A small image captioner, trained from scratch: trained on regions of photos with short descriptions (Visual Genome).
Rows from block 3 of the text decoder, named by matrix and row number. Rows with one number belong to one attention dimension. Each number is 128 + 32 x the weight over its row's rms, rounded and kept within 0 to 255. All counts start at 0.
# v: attention query, key and value (stacked) (decoder.blocks.3.attn.qkv.weight, 768x256, the v third), inputs 172-255
# proj: attention output (decoder.blocks.3.attn.proj.weight, 256x256, transposed), outputs 172-255
v.128 [144 119  69  82 146 134 133 122  71 127 148 120 166  72  83 132 120 112 143 178 143 146 151 169  97 186 129 165 118 170  94 129 153 150 116  78 152 163 167 179 101 191 107 108 156 152  68 111 105 155 131 110 172 111 125 119 122 143 180 204 102  85 207 129 126 146 213 133 114 155 152  66 143 140 153 109 139 109 139 161 148 136 128  94]
proj.128 [147 116 145 109 160 152 196 121  79 179 173 124 142 204 151 190 183  90  59 145 104 118  58 180 132 126 100 161  83 145 156 125 147  92 117 115 127 121 135 138  78 160  70 134 148 161 139  56 126 151 117 176 107 146 117 136  60  78 161 124 142  73 103 126 103 151 113 108 109 130 110 145 121 114 133  88 121 119 149 118 163 172 147 166]
v.129 [114 131 106  82 120 102 152 135 138 140 149  80 164 211 130 122 149  85 120 137 146 161 116 183 147 104 143 112  94 145 138 164 169 121 233 112 141 129 181 108 129 142 145 125 190 145 151 144  74  73  63 111  78 133 164  97 158 136 141 191 117 149 114 186 172 166 154 172 151 130  53 149 153 147 111 188 155 103 129 169 127 155 149  95]
proj.129 [126 148 109  63 172 171 118  68 149 120 142 128  98 183 153  95 196 121 108 138 135 118 185 115 120 128 123  99 153  98 172  95 112 162 131 138 177 147 117 117  49 120 119 141 130 131 152 105 145 148 129 125 165 148 166 146 148 138 156 175 118  92 111 137 123 147 102  98 173  97 152 137  97 154 115  64 162 101 150 189 132 148 158 136]
v.130 [152 135 129 121 110 104 155 135 167 102 114  67 127 118  81 125 140  91 110 174 136 153 116 131 137 164 142 138  76 156  52 158  83 142 178 114 156 125 126 193 121 105 115 166 123 138  78  94 124 144 138  94 103 126 135 132 124 138 149 101 126 161 144 127 112 122  97 141 141 110 143  99 113 131 114  69 131 133 114  85 173 168  85 102]
proj.130 [137 129 174 132 103  63 111  83 154 127 122 109 166 130 152 115  84 122 152 101 143 132 188 126 113 129 130  70  76  96 151 113 163 105 138 173 146 146 150 149 141  90 136 186 195  90 122  74 148 147 215 194 132 134 140 147 105 150 116 176 166  99 138 121 133 101 165 121 135 130 125  92 115 163 178  87  82 137  97 117 153 188 110  64]
v.131 [170 140  82 129 105 114 170 190 143 159 154  94 157 115 155  99 111 117 145 205  90 119 132 161 112 138  65 137 112 167 130 162 152  76 109 144 127 158 130 103 127 104 104 133 162 146  80 141 117 117 190 111 112  89 157 154 137  98 103 150 103 158 106 144  99 147 103 134 127 152 137 156 175  84 135 105  95 157 207  87  88  83 116 141]
proj.131 [ 89 152  55 145  94 136 204  99 101 155  97 172 133 137 121 146 157 114 114  90 183 136 172 144  74 117 114 127 130 166 163 106 119 135 127  70 154 110  96 108 177 109 136 101 117 139 196 191 153 142 136  98 142  93 133 123 130 169 133  98 122  73 128 122 137  73  88 149 105 125 180 115  97 155  98  79 202  98 103 118 113 118 120 121]
v.132 [135 186 118 120 105 101 152 114 165 153 161  88 141 131 145  83 155 101 143 110 173 124 103  82 140  93 163  86 145 132 106  90 131  96 127 135  79 132 125 103 114  65 186  81 137  92 154  88 161 177  72 107 125 148  70 137 113 120 118 128 104 118 119 167 116 119 169  90 117 139  86 138 100 135 164 147 114 147  89  89 138  77  95 121]
proj.132 [112 135 128 161 105 165  39 138 154 105 177  85 111 132 116 175 112 130 159 118  72  72 127 146 165 123 138 121 156 119  44 140 129 154 105 115 211 163 155 104 142 121 125 123 102  94 138 148 144 132 117 105  90 112  98 114  71 153  63 140 138 110 119 153 140 154  99 129 139 131 183 135 152 167  99 162 132 162  69 159 135 152  97 179]
v.133 [166 189  99 136 176 158 134  79 160 133 116  97 144 139 131 115 159 194 112  97 136 110 139  81 115 113 125 119 140 125 152 126 167 102 141 133 137  93  95 150 141  98 109  80 147 152  97 107 123 176  72 125 183 172 100 192 130 126  84 181 200 129 117 106 169 143 114 130 146 102 131 153 101 143 142 137 118  78 106 138  87 125 166 132]
proj.133 [121 108  92 118 140 154  97 100 157  77 213  49  97 134 126 120 142 133 156 136 135 153 127 139 157 136 166  90  93  94 134 113  79 143 142 104 151  91 125  80 126 198 120 130  71  85  96 133  95 158 134 157 160 115 122 159 139  61 130 139  88 168 141 132 141 151  78 100 124 169  83 179 135 194  99 140 119 119 120  74  97 148 105 161]
v.134 [137 144 138 122 106 132  96 135 138 168 107 150 125 131 154 100  83  91 163  92 127 137 102  83 163  77 159 128  87  84 114 112 131 134 123 154 140 125 161 120 195 131  97 143 101 118 178 130 107 109 131 227 100 137 124 146 100 120 130 128 189 104 101 114  78 129 128 133 145  99  83 170  97 153 137 103 150 100 128 112 123 113 103 103]
proj.134 [126 117  97 135 167 125 117 172 129 132 133 173 140 121 125 135  90 153 155 142 106 125  98 124  77 112  96 138 143 109 138 101 175 117 113 111 125 177  79 103 153 234 159  99 112  95 100 110 148 150 172 145  77 132 109  77 137  96 161 140 139 171  86 141 147  86 178 168  91 177 144 182 114 107  82 191 145 149 108 101 138 102 174 130]
v.135 [121 124 102 123 144  87 150 191 143  63  99 120 155 142  96  98 124 194  95 160 172 145  87 171 166 110 156 136 106 126 121 131 129 113 104 140 191 112  54 119 110  90  97 162 160 167 165  41  81 130 100 117  62 126  88  81 145 111 121 142 181 174 143 141 129 120 166 142 122 116  68 103 128 112 105 192 134 156 148 113 159  92 126 177]
proj.135 [124 213  81 132 120 123 199  80 131  92 146 105 140 108 165 187 166 160 105  90 153 125 128  91 109 189 161  74 184 125 133 118 125  81 143  91 140 122 161 171 128 157 101 169  87 136 111 140 114 106 120 152 110 123 125 143  66 122 138 151 146 115 179 105 187 196 162 113 201 128  75  77 157 128 175 207 111 158 127 158 112 118 166 123]
v.136 [ 97 126  90 142 156 118 129 116 127 106 130  95 111 121  99  97 134 111 165 104 155 129 149 172  76 140  79 126 111 158 152 148 150 111  77  93 122 138 117 153 123 153 125 164 111 129 131 115 142 203  91  91 125 110 245  87 140 175 120 136  59 106 132 123 101 119 140 155 103  84 225 161 103 140 108 187 175 149 141  88 178 151 138 144]
proj.136 [148 166 143 123 130  90 108 153  95 117  96  89  95 100 180 163 150  76 104 117  97 146 127 153 125 144 134 145 153 162 176 150 122  83 207 160 165  79 104 130 119  80  77  95 113  94  80  91 105 115 169 116 185 111 177 140  63 120 145 159 134 201 142  91 109 101 115 113  97 187 143 113 146 107 144  56 173 113  72  94 176 153  85  89]
v.137 [125  82 116 132 115 176 162 121 126  91 146  78 116 168  92  56 117 123  84 122 155  72 153  95 135 161  81 141 120 170  80  70 144  46 117  97 173 162 138 148 102 136 126 212 133  99 105 188  80  94 102 120 117 129 117 132 142  93 135 135 122 188  80 111  96 142 157 119 120 120 159 109 118 105 125 162  71 115 115 158 118 110 155  73]
proj.137 [132 134 130 105 110 168 103 184  97  96 128 162 145 113 191 172 157 142  77 114 118 108  83 110  55 123 103 125  87 130 165  76 100 153 154 132 128 121 145 127 126  71 146  96  98  98 120  55 210 130 146 101  96 126 155 127 128  83 161 132 126 114 179 139 128 139 134 114 119  98 106 103  93  92 117  67 114 149 132  97 147 136 132 133]
v.138 [178 102 155 125  72 118 106 137 115 133 192  92  93 141 101 206 141 106 129 125  93  75 118  92 155 115 135 140 114  89 146  69 181  96 138 153 137 115 100 155 106 167 147 113 164 133  98 136 152 158 102 134  90  75  73 129 148 177 133  99  46 154  78 114 146 121 159 114  84 116  97 152 146 143 126 125 169 140  95  93 154 114 154 122]
proj.138 [ 95 124 120 132 137 100 193 142 135 121 121 149  78 128 114 150 100 154 138  91  84 174 109 104 182 145 112 140 169 118 120 204 179 119  73  68 183  69 123 117 177 126 104 159 174 143 129 153 173  85 118 124 135 164  67 129  81  76 126 157 119 120 162  75 142 164 127 125 157 121 147 124 116 167 137 124 174 161  92 160  85 162 153  77]
v.139 [117  74 163 176 108  37 172 134 143 142  99 110 159 190 183 107 122 189  93 126 148 137  95 131 130 162 149  84 118 113 163  66 104 163 151 137 105 119 111 116  94 178 155  92 109 114 163 174 141 144  70 117  50  98 113 120 161 154 159 123 105 149 117 175 140 120 180 121 127 193 131 110 110 146 145 159 183 140 170  59  68 182 134 121]
proj.139 [ 63 137  65 139  96 119 101 120 150  88  49  98 118 153  82 185 156 152 130  56 135 123 159 135 152 100 145 137 161  73  95 147 107 114 165 115 108 103 125  98  84 117 146 116 165 147 104 166  65 115 144 123 112 228 144  80 155 149 137 126 187 140 151 166 130 125 111 130 142 125  97 144  97 120 135 193 124 143 128 128 160 168 122 119]
v.140 [137 168 109  51 162  74  68 154 125 126 198 158 197  84 155  98  86 120  98  74 146 119 151 146  66 104 169 126 149 208 135 112 109 168 139 114  61 120 191  96 166 155 136  61 120 103 131 127 112 157 126  90 113 142 124  35 180 159 194 166 180 180 123 108 157 125 180 116 145 133 132 131 161 120 123 139 134 151 134 102 126  97 101 131]
proj.140 [144 152 203 174 105  99 136  99  65 139 150 168 132 164 109 160 173 121 137 160 105  77 145 157 125 170  99 163 126 122  90 210 126  82 146  65 135 119 156 174 101 125 160 155  60 169 163 140  92 100  62 125 165 128 169  98 138 201 168 103 144 108 144 108  97 123 132  69 142 194 110 123 209 127 170 120 120 175  97 109 185 163 161 116]
v.141 [142  93 173 108 135 146 159 187 129  44 141  63 116 166 129 157 119 138 159 132 167 134 148 108 138 108 132 102 138 142 129 104 124 118 109 177 143 158 101 144 110 104 124 174 101  99  95 138 144 148 131 156 117  45  26 142  91  84 198 142 131 132  93 111 109  79  78 124 138  96 106 143 165 164 134 147 176 108 136 140 149 165 138 135]
proj.141 [146 167  84 156 106 102 139  71 153 120 159 145 147 111 162 149 168 150 128 110 134 117  81 140 136 155 138 186 152 153 101 133  75  97 137 134 126 137 140 153 117 208  51 147 160 116 158 134 135  83 166 131 100 138 145 189  52 151 122 105 167  47 150 139 167  55  69 113  92  83  85 144 148 127 138 162  90 169  75 165 105 160 111 112]
v.142 [147 153 156 153 142 110 134 145  48  89 147 149  95 121 125  65 145  95 122 137  69 131 137 168  95 100  98 147 128 161 123 114 105 153 180 132 158 119 144 162 116 110 113 119 185 114 174  78 155 166 126 110 108 121 142 193 121 118 107 165 177 142  91 158 130 189 177  42  57 170  68 111 129 135 131 150  60 145 152 141 126 144 127  89]
proj.142 [105 117 109 121  73 199 144 117 116 110  73 105  67  83 121 105 109 186 110 157 124  88 142 156 135 122  73  95  89 175  94 103 122  85 121 138 160 154 119 178 162 123 137 177 155  99  81 151 165 143 142 135 153 128 136 165 128 135 120  86 104 123  93 206 164 129 169  68 168 134 131 106 147 151 207 108 164 108 124 152 142 123 102 113]
v.143 [135 167 141  83 178  92 172 142 141 155 147 121  99 103 188  99 150 114  80 109 192 134 120 141 110 152 161 141 153 116 120 136 126 136 103 177 138 126 166 125 210 155 167  82 149 110 159 168 186 101 117 108 186 149 155 125 146 129 200 126 120 110 114 130 176  62  77 113 111 132 124 139 135 121 135 104 106 167 119 173 130 125 152 125]
proj.143 [192 108 164 148  93  95 105 180 118 146 119 134 155 120 144  90  64 102 156 136 204  87 175 124 139 116 146 170 142 124 127 165 106 125 131 113 140  89 100 118 104  99 164 171 153 139 154 131  82  84  76 147 168 156 144  63 137 124 174 129 143 106 103  95 136  87 101 107 130 101  85 144 134 146 139  99  93 125  54 160 132 102 144 172]
v.144 [107 122 113 104 114 152 100  67 128 131 152 150 165  62 105 132 116  89 120 161 164 129 158  95 137 129 140 166 180 153 127 121  60 164  78 109 101 139  69 144 165 107 126  71 102  72 101 113 133 146 155 156 146  86 112 145 143 126 162 133 144 156 129 123 121 131 135 175 120  66  94 155 110 137 101  49 183 150 114 161 137 186 104 179]
proj.144 [151 131 144 126 125 113 114 159 139 184 152 163 128  89 150 148 137 136 164 124 155 122  90 102 156 151 131 142 176  93 128 103 148 175 101 104 125  98  80 184 177 159  55 146 122 152 144 100  91 162 106 133 105 175  91  92 179 169  93 130 169 132 109 143 185 164 126 144  86  99 103 135  96 103 108 139 125 157  95 144 156 143 104 118]
v.145 [146 130 133 138 116 133 147 105  96 174 117 137 158 194 135 131 101  85 155 126 110 118 153 151 132  35  96  73 132  85 145  86 163 108 172  92 147 142 127 139 120 117 158 161 161 109 118 139 110 140 179 176 184 165  91 149 137 128 121 152 128 109 163 138  74 135 108 141  94 152 140  36 164 173 165 176 131  50 136 101 157 171  48 162]
proj.145 [110 154 139 162 136 128 168 156 109 111  72 131 117 191 127 130 156 169 142 102 120 108 135 125 172 126 153 153 171 199 166 136 138 180  97 152  93 168 134 180  97 185 117 148  72 132  78 107 129 151  88 169 218 169 157  99 102 141  89 125  84 153 194 107 134  86 100 163 165 128 165 109 139 166  95  98  97 146 108  69 139 177 116  75]
v.146 [157 147 155 103 191 133 107 124 131  64  96 176 165 161 106  91  95 145 120 135 106 163 149 171 210 154 141  93 108 119 134 175 132 160 118 147 197 144 189 113  91 150 107 114 122 122 130 177 185  98 163 145 119 193 110 143  45  88  94 180  92 155  74  47  95 113  92 124 171 158 116 150 167 179 157  80 116 124 111 175 133 103  93  93]
proj.146 [123 113 107 126 137 149 110 115 155 113 112 117 162 143 176 119  59 138 125 154 113 126 169 170  45 137 129 182 140 152 117 127  81 130  89 128 100 143  94 133 138 124  62 125 141  81 105 145 159 231  73 103  86 115 135 138  93 162 112 108  89  95 144 117  95 108 145 110 115 142  47 148 177 114 120 128 111  31 148 106 117 135 175 110]