Weights of a small image captioner.
Model: 64-pixel images, encoder arch vit, encoder norm layernorm, encoder activation gelu, encoder moe expert_choice, encoder layers 12, encoder width 192, decoder width 256, decoder norm rmsnorm.
Training: 9300 steps, batches of 96.
Data: trained on regions of photos with short descriptions (Visual Genome), 4.4 epochs.
Rows from block 9 of the image encoder of a small image captioner, named by matrix and row number. Rows with one number within an expert belong to one neuron, the router's apart. Each number is 500 + 40 x the weight over its row's rms, rounded and kept within 0 to 999. All counts start at 0. Numbers have three digits each.
Before each expert's rows are labels from the 100 images, of 14976, where the router gives the expert most weight on average: "top examples" is what is common among them; "patch colour" is the nearest of a few named colours to the mean colour under the peak. Only what is clearly more common there than usual is listed. The data: regions of photos with short descriptions (Visual Genome). In brackets: how many of the 100, against the usual share in percent.
# router: router (encoder.blocks.9.mlp.router.weight, 16x192, trained with AdamW), inputs 144-191
# up: expert up (encoder.blocks.9.mlp.up, 16x48x192), inputs 144-191
# down: expert down (encoder.blocks.9.mlp.down, 16x192x48, transposed), outputs 144-191

# expert 6
top examples: text has "sky" (86 vs 1.8); text has "blue" (57 vs 4.8); text has "clouds" (47 vs 0.7); text has "white" (35 vs 11.7)
patch colour: white (28 vs 6.4)
router.6:494526504507548508539491509570469544564568427420502490482488493550437515523494459486564486501506487572560500465548503428497519494417464502476468
up.0:509550543450530539460564533487463523456520526551445491572450552484526496484574432511542540549536464510457522552504466497516451570516460504492452
down.0:522499546510461509501506529439526395529453480511518560494501517472463483501562512464499423484569521530512519530469535373448486529478492524547487
up.1:467513535560461465458483579411561510446527539446429526475443576546451521575480537455437516515460476425541572475465562504451473470465526496537489
down.1:500499525486486458540565514522564491467552460490593472530501548510396551497375502516499509461531486510543477495506444494475538529508504500562456
up.2:531559486479510510541473502500535513499445478454453532540485507480535534447520449458540552512485495487486483408497447517554457580526517578529423
down.2:451479519487554525489576577505456587505554496515497550535499598463526491532441536560459505543465499458535516463463501467525531538462511496466519
up.3:521471495498480583565569494466491531510472511517513524520518507488529494433498464520510538482540453478500414519501458491437539456518542549442457
down.3:495504515506514476498526452489453415403448537456527575476524516526546542433454518527537425466520491480496512454477507450387499580502441487529469
up.4:481548464529459490463491456496457565493468533598535505503544486519508500445448555601488535491444489475494523432465456443500505493478526509542517
down.4:481567512440491539534488474472557468521470417491512492514500500519464482495505472502494435538500426510465537570423414570584501484491551557519470
up.5:390445526534493520519502503486533505479532485539502499549516560534506569509376488506445548538461518545497473533547518422513540502495509493463523
down.5:437505491461506463487605479471545488496508422474534502541526542498463496416493487508459528532449525473544603532420510519518519526509517534527482
up.6:450498478467520428419467543480508552490520573457463528483468548490559555508472464493448541471530509481470459437485573464544476485465416501434555
down.6:496520549531476424526457516431509510482536594493471532495529470498490449505448498454435521476500525499443441477487562548480483483604467558545518
up.7:524461538541536346489511494488540486548469538505451534507539535513506524499515512498473442496534580542410536430436530562550480508507437467527531
down.7:492537489484494518457518440473532510506528472511478509427501499496417502495495482542512591537523569525524505547484565500464518545416516498506470
up.8:534491459514428572548511513516532394463525476470562573481567527360533391513465497475486444462502459467505470507471498564564470551491510561488443
down.8:518485503554513484579597519477532517487562444486506443488505484571530470543467497473468484490473525500509525496452543489498423471503519508485424
up.9:471570434520556491508508484521497505498482463518514500531482463581467526379563500467509516509533489417489520443557463464422526429527529480479460
down.9:435595499549435490525555486469473391546433531477521512459529577453543453574397470539515450471447503536512440489517543541534526512508520467507462

# expert 14
top examples: text has "water" (29 vs 1.5)
patch colour: grey (74 vs 32.7)
router.14:532528503521496461544482428398451511456548442466544480503488450440534483506524464444451468429503494445552481483520529487515429566492470487520438
up.0:520493431520553524579537463439481415507616493515544550478489504496522491496463504520510599521441467466536461596511482510493484450499575535415463
down.0:420481511538437489455545441520564501509470405450564478507481499505453498561442524583441520449509537496525521517439508506485513416499495466476530
up.1:479557533454433467493545619516504463548500547495470457564497494449454482532495497442481422467493449506499550485467503484491452608562404503532514
down.1:489536511498447508529527480459482481485490454483462473503504458505452441460544528422511539465498450558518570453518448403475452483468475499528542
up.2:531449501486547485533468423504477598481556537490468525522468534513525529500493461470525516455481498436512466526507453496485452451430490513501434
down.2:454490471511534531444586492554531499499487441424537527500507546519398490500479463539505543491511496514474449479498546503509514541474489499461448
up.3:445557524466516440477489504462490473513526509485444505501490493471470502532500537479497529496524497485504591551545561442514507391481497540494429
down.3:471508551480489480520580512502545530508568489507488536534502549541534465510547470447508427533540477466414470494467512572462512496507492532520517
up.4:542528560547556525512564531587491576499515556521542442483544462474521464511504465547486474505498508527493478492519468496550500500500493427506494
down.4:451489485497570534426569476494496467504515514559512479489502525516442483461576519481501485471494532541488411519555494497556458500472517498516467
up.5:493507552516463494500485557415539509523519510537531485551494527468513486548484514476479417461512482499498590532601527505523566458458492515465541
down.5:420505457506461511574535441548454589545548581414549495453501493457560498496573525551495507481470511473436519503505465545470490514518545512484514
up.6:500552464463541479488449514395502548534507452476501517529450501509500559473551463539530443487455527522534552453515503475509488475472462461475508
down.6:494512515482488480537452542561477517517522498561494518511511443504550489529424528539501518521596470543554510417530499465519449522564476454505389
up.7:512463460545478481554561635489507540417516556478465498508503454487458491506519550462524525490440517474512547534459511505471481537473506547518504
down.7:504553453512491490463482557479478491479452488482399498559543549542428488419536464437489550548516424465514561553537410442443510461518510489488583
up.8:511565505489557470515448537452423474475511532543411432459519517489443506471497490495477461502546476429566494530484502563469415449411481482511451
down.8:485487494497521497547512464530496486510563489497411509491442469508471525473518470479532507530457519503496456463525491561478410535502517485533536
up.9:428532477497505547452590465465564467505424586534505523502485512435616417549516420527473490471498526513477510449510447523424555507534519518517513
down.9:435494563472505491578501544460501423520550449476529507500487483487455518508492513502518515516533474507513429521505432485501528532513552419490531

# expert 9
top examples: text has "wall" (28 vs 1.9)
patch colour: pink (27 vs 10.2)
router.9:529549522418496491501493560550494518478551523461520527542477482406524468514555462534474540510448462550462520527451491502499508440497450459541527
up.0:496504514538572491465502495491526513424532469474533509513519490559475474445512440504550480477556474560474470548492495513509504539505538506432561
down.0:477531500465547533558426510536484503521511566449530421546522530524477494458511541456474486500569526522518555496471485446471519425501520493528496
up.1:573499520475527476548444511492478526508478517455528487497587517458478449576497505485495476545528518515506548483509503456493527538502557477511449
down.1:547486536479496466512537466568446488505488551465505532428480497473592533536427507457479447481546490474469476428549540625521467488508470452455495
up.2:578498490461461549542522452433522530495488562428517469446490538478612460483499485534481494494513534426510539451479524570476447494417471548473512
down.2:522516436521511492469546506510507478504464472484510486491485542470538540524455464518443525486513413557470495560528457459590506543558512545502543
up.3:495503443459505524519483480480519489480496467502514533506498487471458433485494424475495500455554531549500532505548438481477584609493504525500567
down.3:496472493483511489423561502453566549470471524479551456466452500507579509505478463445538475516456469452498501521502447477482507519470493515524508
up.4:497535493518575590520468543484412498488462475561555485481513481527510576569483523473515445482513500407542475526514505584584473498532397495391527
down.4:556493454529473524483532472416483473528579451481501468539534441505456504510481491474546430477539486554562435505529506542484483495469437534503523
up.5:504518420540431473533450525517570530475510444541480537480499489506427485538537493508517549427423475487504473474569531502521549541456525497490514
down.5:464506481470461573449503523521530514522515478514422592567466485491478521447567551534535558482465508509521520480558514534448442459460497490516466
up.6:473527475512489556509533417488570516545515460538452542442487503507477467487562523513509528530574556429541453489526548491529503512461451457527535
down.6:492506499478480484568480536457542411504520488535505512501551508428449547518591498463516599511490532476522447479531479453484520483509633456512472
up.7:506516448501527535440513510511421496526415461527516527542518525452462529470595491508559498498525509505489494515422478493527523425513433495551537
down.7:491475533452448485504493564513566476496490503541448451533516536470452526394591468547463483462438465492506519471517493429509474495494516531520418
up.8:486477543523528453427443459535555478504483500516507566494579500531517540447587528501533565525500504524467449456546414453485551506493468475555471
down.8:579502529439486487491472478425516507442472491509474518501511445545513475460499457536515529482474526489518532567500494517532560528476495510513406
up.9:503441531502460475543605605475513460463536478501566505474465497602500482456511492486488449480498511468474659477468493586459524513491472513515387
down.9:531469553545462535585565519555508520533501526439535488460488494552459499513468498588481428486500519439534488403421562403473460512485460481511480

# expert 13
top examples: text has "blue" (31 vs 4.8)
patch colour: black (46 vs 14.2)
router.13:525476469446490469457453481528545559583569451510505476501514554488541596502535446428464468524464523575494582492494497538536507508416469522529489
up.0:477418447513556469547529508546525446555599514515492493503463467488482503456514505509546465539486465457464458506535482504489466577517532520508479
down.0:489443492451488460510478503524526559481528562523465500508538493549503447458436506502504482464485496431558525452467499483484485466479574510514485
up.1:520522481506493472428480482528534499437573482554561540505469588505489473425418534493498558459508445485478471492545489562515526509483611505518489
down.1:558541539434521504495476460468560489477508495523519518485513455464545523531517514464517524448444513508493462554451483526578513527476469462479473
up.2:475474464555465537479537545543464547507489466494497496570529515479529472515501522574461483465464512552490615439457471506500507451464536489458441
down.2:468475494535530499550541548550491461494464475471487513538466464485489557486531470512486432544521493486484562566546573490488435554511442441459616
up.3:509423541492542478520500499463575466491524539518460508500471497499473495502531521568412559510530505512499488500516461489534499485540573492485535
down.3:507541553511504490511502546472463545517483532517521455579462524492499515447555522517463564500537437484457456476435512510474477375529501496487470
up.4:491509501519446492441481469585512503498557470471551518496414506476476487449511523528603519486484450534511449468509435530519606573467403538533381
down.4:525489514522519490502400476490487463472531454576536459533446502506495456394547482498511513485564527468493567548479472483531485556491527505484452
up.5:510529516525474444518499527492577461479503540483491473506458466488458529484501510384516550507485513557402569462451549581508494541563433573531421
down.5:507537528464518504414493475587492465501521520419510439446513530484552511542444500575490422481536487550530523503511423442509442419440469483509577
up.6:548423601493563543459538520458421492541465452475506479523553506451522435537532447557518512575438546545442498444500491483464453512464472595499530
down.6:541525471525509525450564514437476506494501528515490500485481562509448498469477510533486466471573460446504528506474607427449415524484525458511498
up.7:544494489477549575448583571458498499479436518543616457537521528499515505462492491513481516492503473565479540510489443567505517550538488504548396
down.7:587472512495473500449480504585535545532462524489511529456542521567491518579552492430472541552464500498474498497517444484559471596520520505514534
up.8:524471480485511480469477485579477543498515413552527565543477487499588516429503462564521538507452501516435442494433535543468458463516527526423435
down.8:541530519511510459549472503482471488473497469480513500489525638497496417468466523449463531475444497505493455513479468503488519503487506478483510
up.9:551475508476516504499469523504422509564481485467518436556425462520435543491453529528508487484489470507476523549522531497497495460487548534426602
down.9:538556468608515467440547485477454543557497471462447484481499485527483479530541509416507405524486531526522509484477538478514530455508485540499415

# expert 8
top examples: text has "black" (35 vs 7.3)
patch colour: black (94 vs 14.2)
router.8:492436437475611528483492559490534565555500541501466484516473424537556492421462493446461507500469501537454496521527528559471427503427505439479486
up.0:513514477492504523564459483501487487501509442468560516502468501523454487574504483505588506518446528472515433470470481438492473465507503508493477
down.0:444535461510548469522537522474533490525482436543540555521518459498559447483557481508544479489511461528518504458524522495465471496498535456545462
up.1:550495500504516514498542422479482456485468551549431465559482526440451553437549457471511602464535476448534453519489456489537516490396572502559465
down.1:503502488475485486439497545490491521505595531519502507476473471577489487467502527482505568449556482428502471536501463526515568525510423503482423
up.2:548511458484485589544511543486478555554525404515521520462442486487521458443580574519550548427531494524583496447505509520455479441453569457452560
down.2:457508554452487503578521520497474468507596529595495489478510551478446509503481497523487531537482502482482469541478505586542521504454521543459408
up.3:501477506500545522520511547481526513509411367595590509529525506433530525572528482529445492497561598439543497456486521487488485442546558503501485
down.3:442523480514512502552481562534534438505486484568525504498500458530601459485551476460508476491432538558469527494480527529482479431463459521483587
up.4:485518500539518482549494494535481494533373455546433518497518554513520509505580535589581466540498502506479514524502425546470517477442534403517541
down.4:550505504497474508459524486537439499502504535575489497503420522523674563490537480429480537458507476535513479545468480451511533394496478478478531
up.5:532507480518548514532523508485502500517479579546520474503571469507483527488485507476513511521580512487430477514511522454508476513410560487552372
down.5:427511521484493490543538492538481487486521433520487526490531513557460458547500498541535571512548531411488522447437422445552454498521468494512457
up.6:503560501513526458466505521480516583563503545490558504473535382496462494501541523542549546509526521470538451519510521433500440457470503463580437
down.6:425501521524522494587509507554553530455515524480439481507535586521506472514475497440499525490462481464536497462494529576448500592490509499511540
up.7:482494543528534522535439532528493474502477510483512502482476476483498473514508497469494480527528555561465472513468541499527414496524571443457598
down.7:508485487529517491449523536510425492506472470482471485493499466546453448460527473474495492495509526498519525476538515556576485483499530512507507
up.8:533436533491499480474540493577528481535548439497509506507532466553452486495471525520487481533501523503511475508472516509465493540408582511588505
down.8:481494471455524478556501466511499523552498522518477513504466508502512507452558500490529560486539455485490407522467503481477464420500460492536420
up.9:500470480478507543509470506541488406490546459520522539486459454518498471478487498545525497448470480619437461488507498521522582514549570565459472
down.9:487519524503530500517465553434537490470493466439506460480476629549605531450542498431491440449468475496502482462454489496479479477536533555448520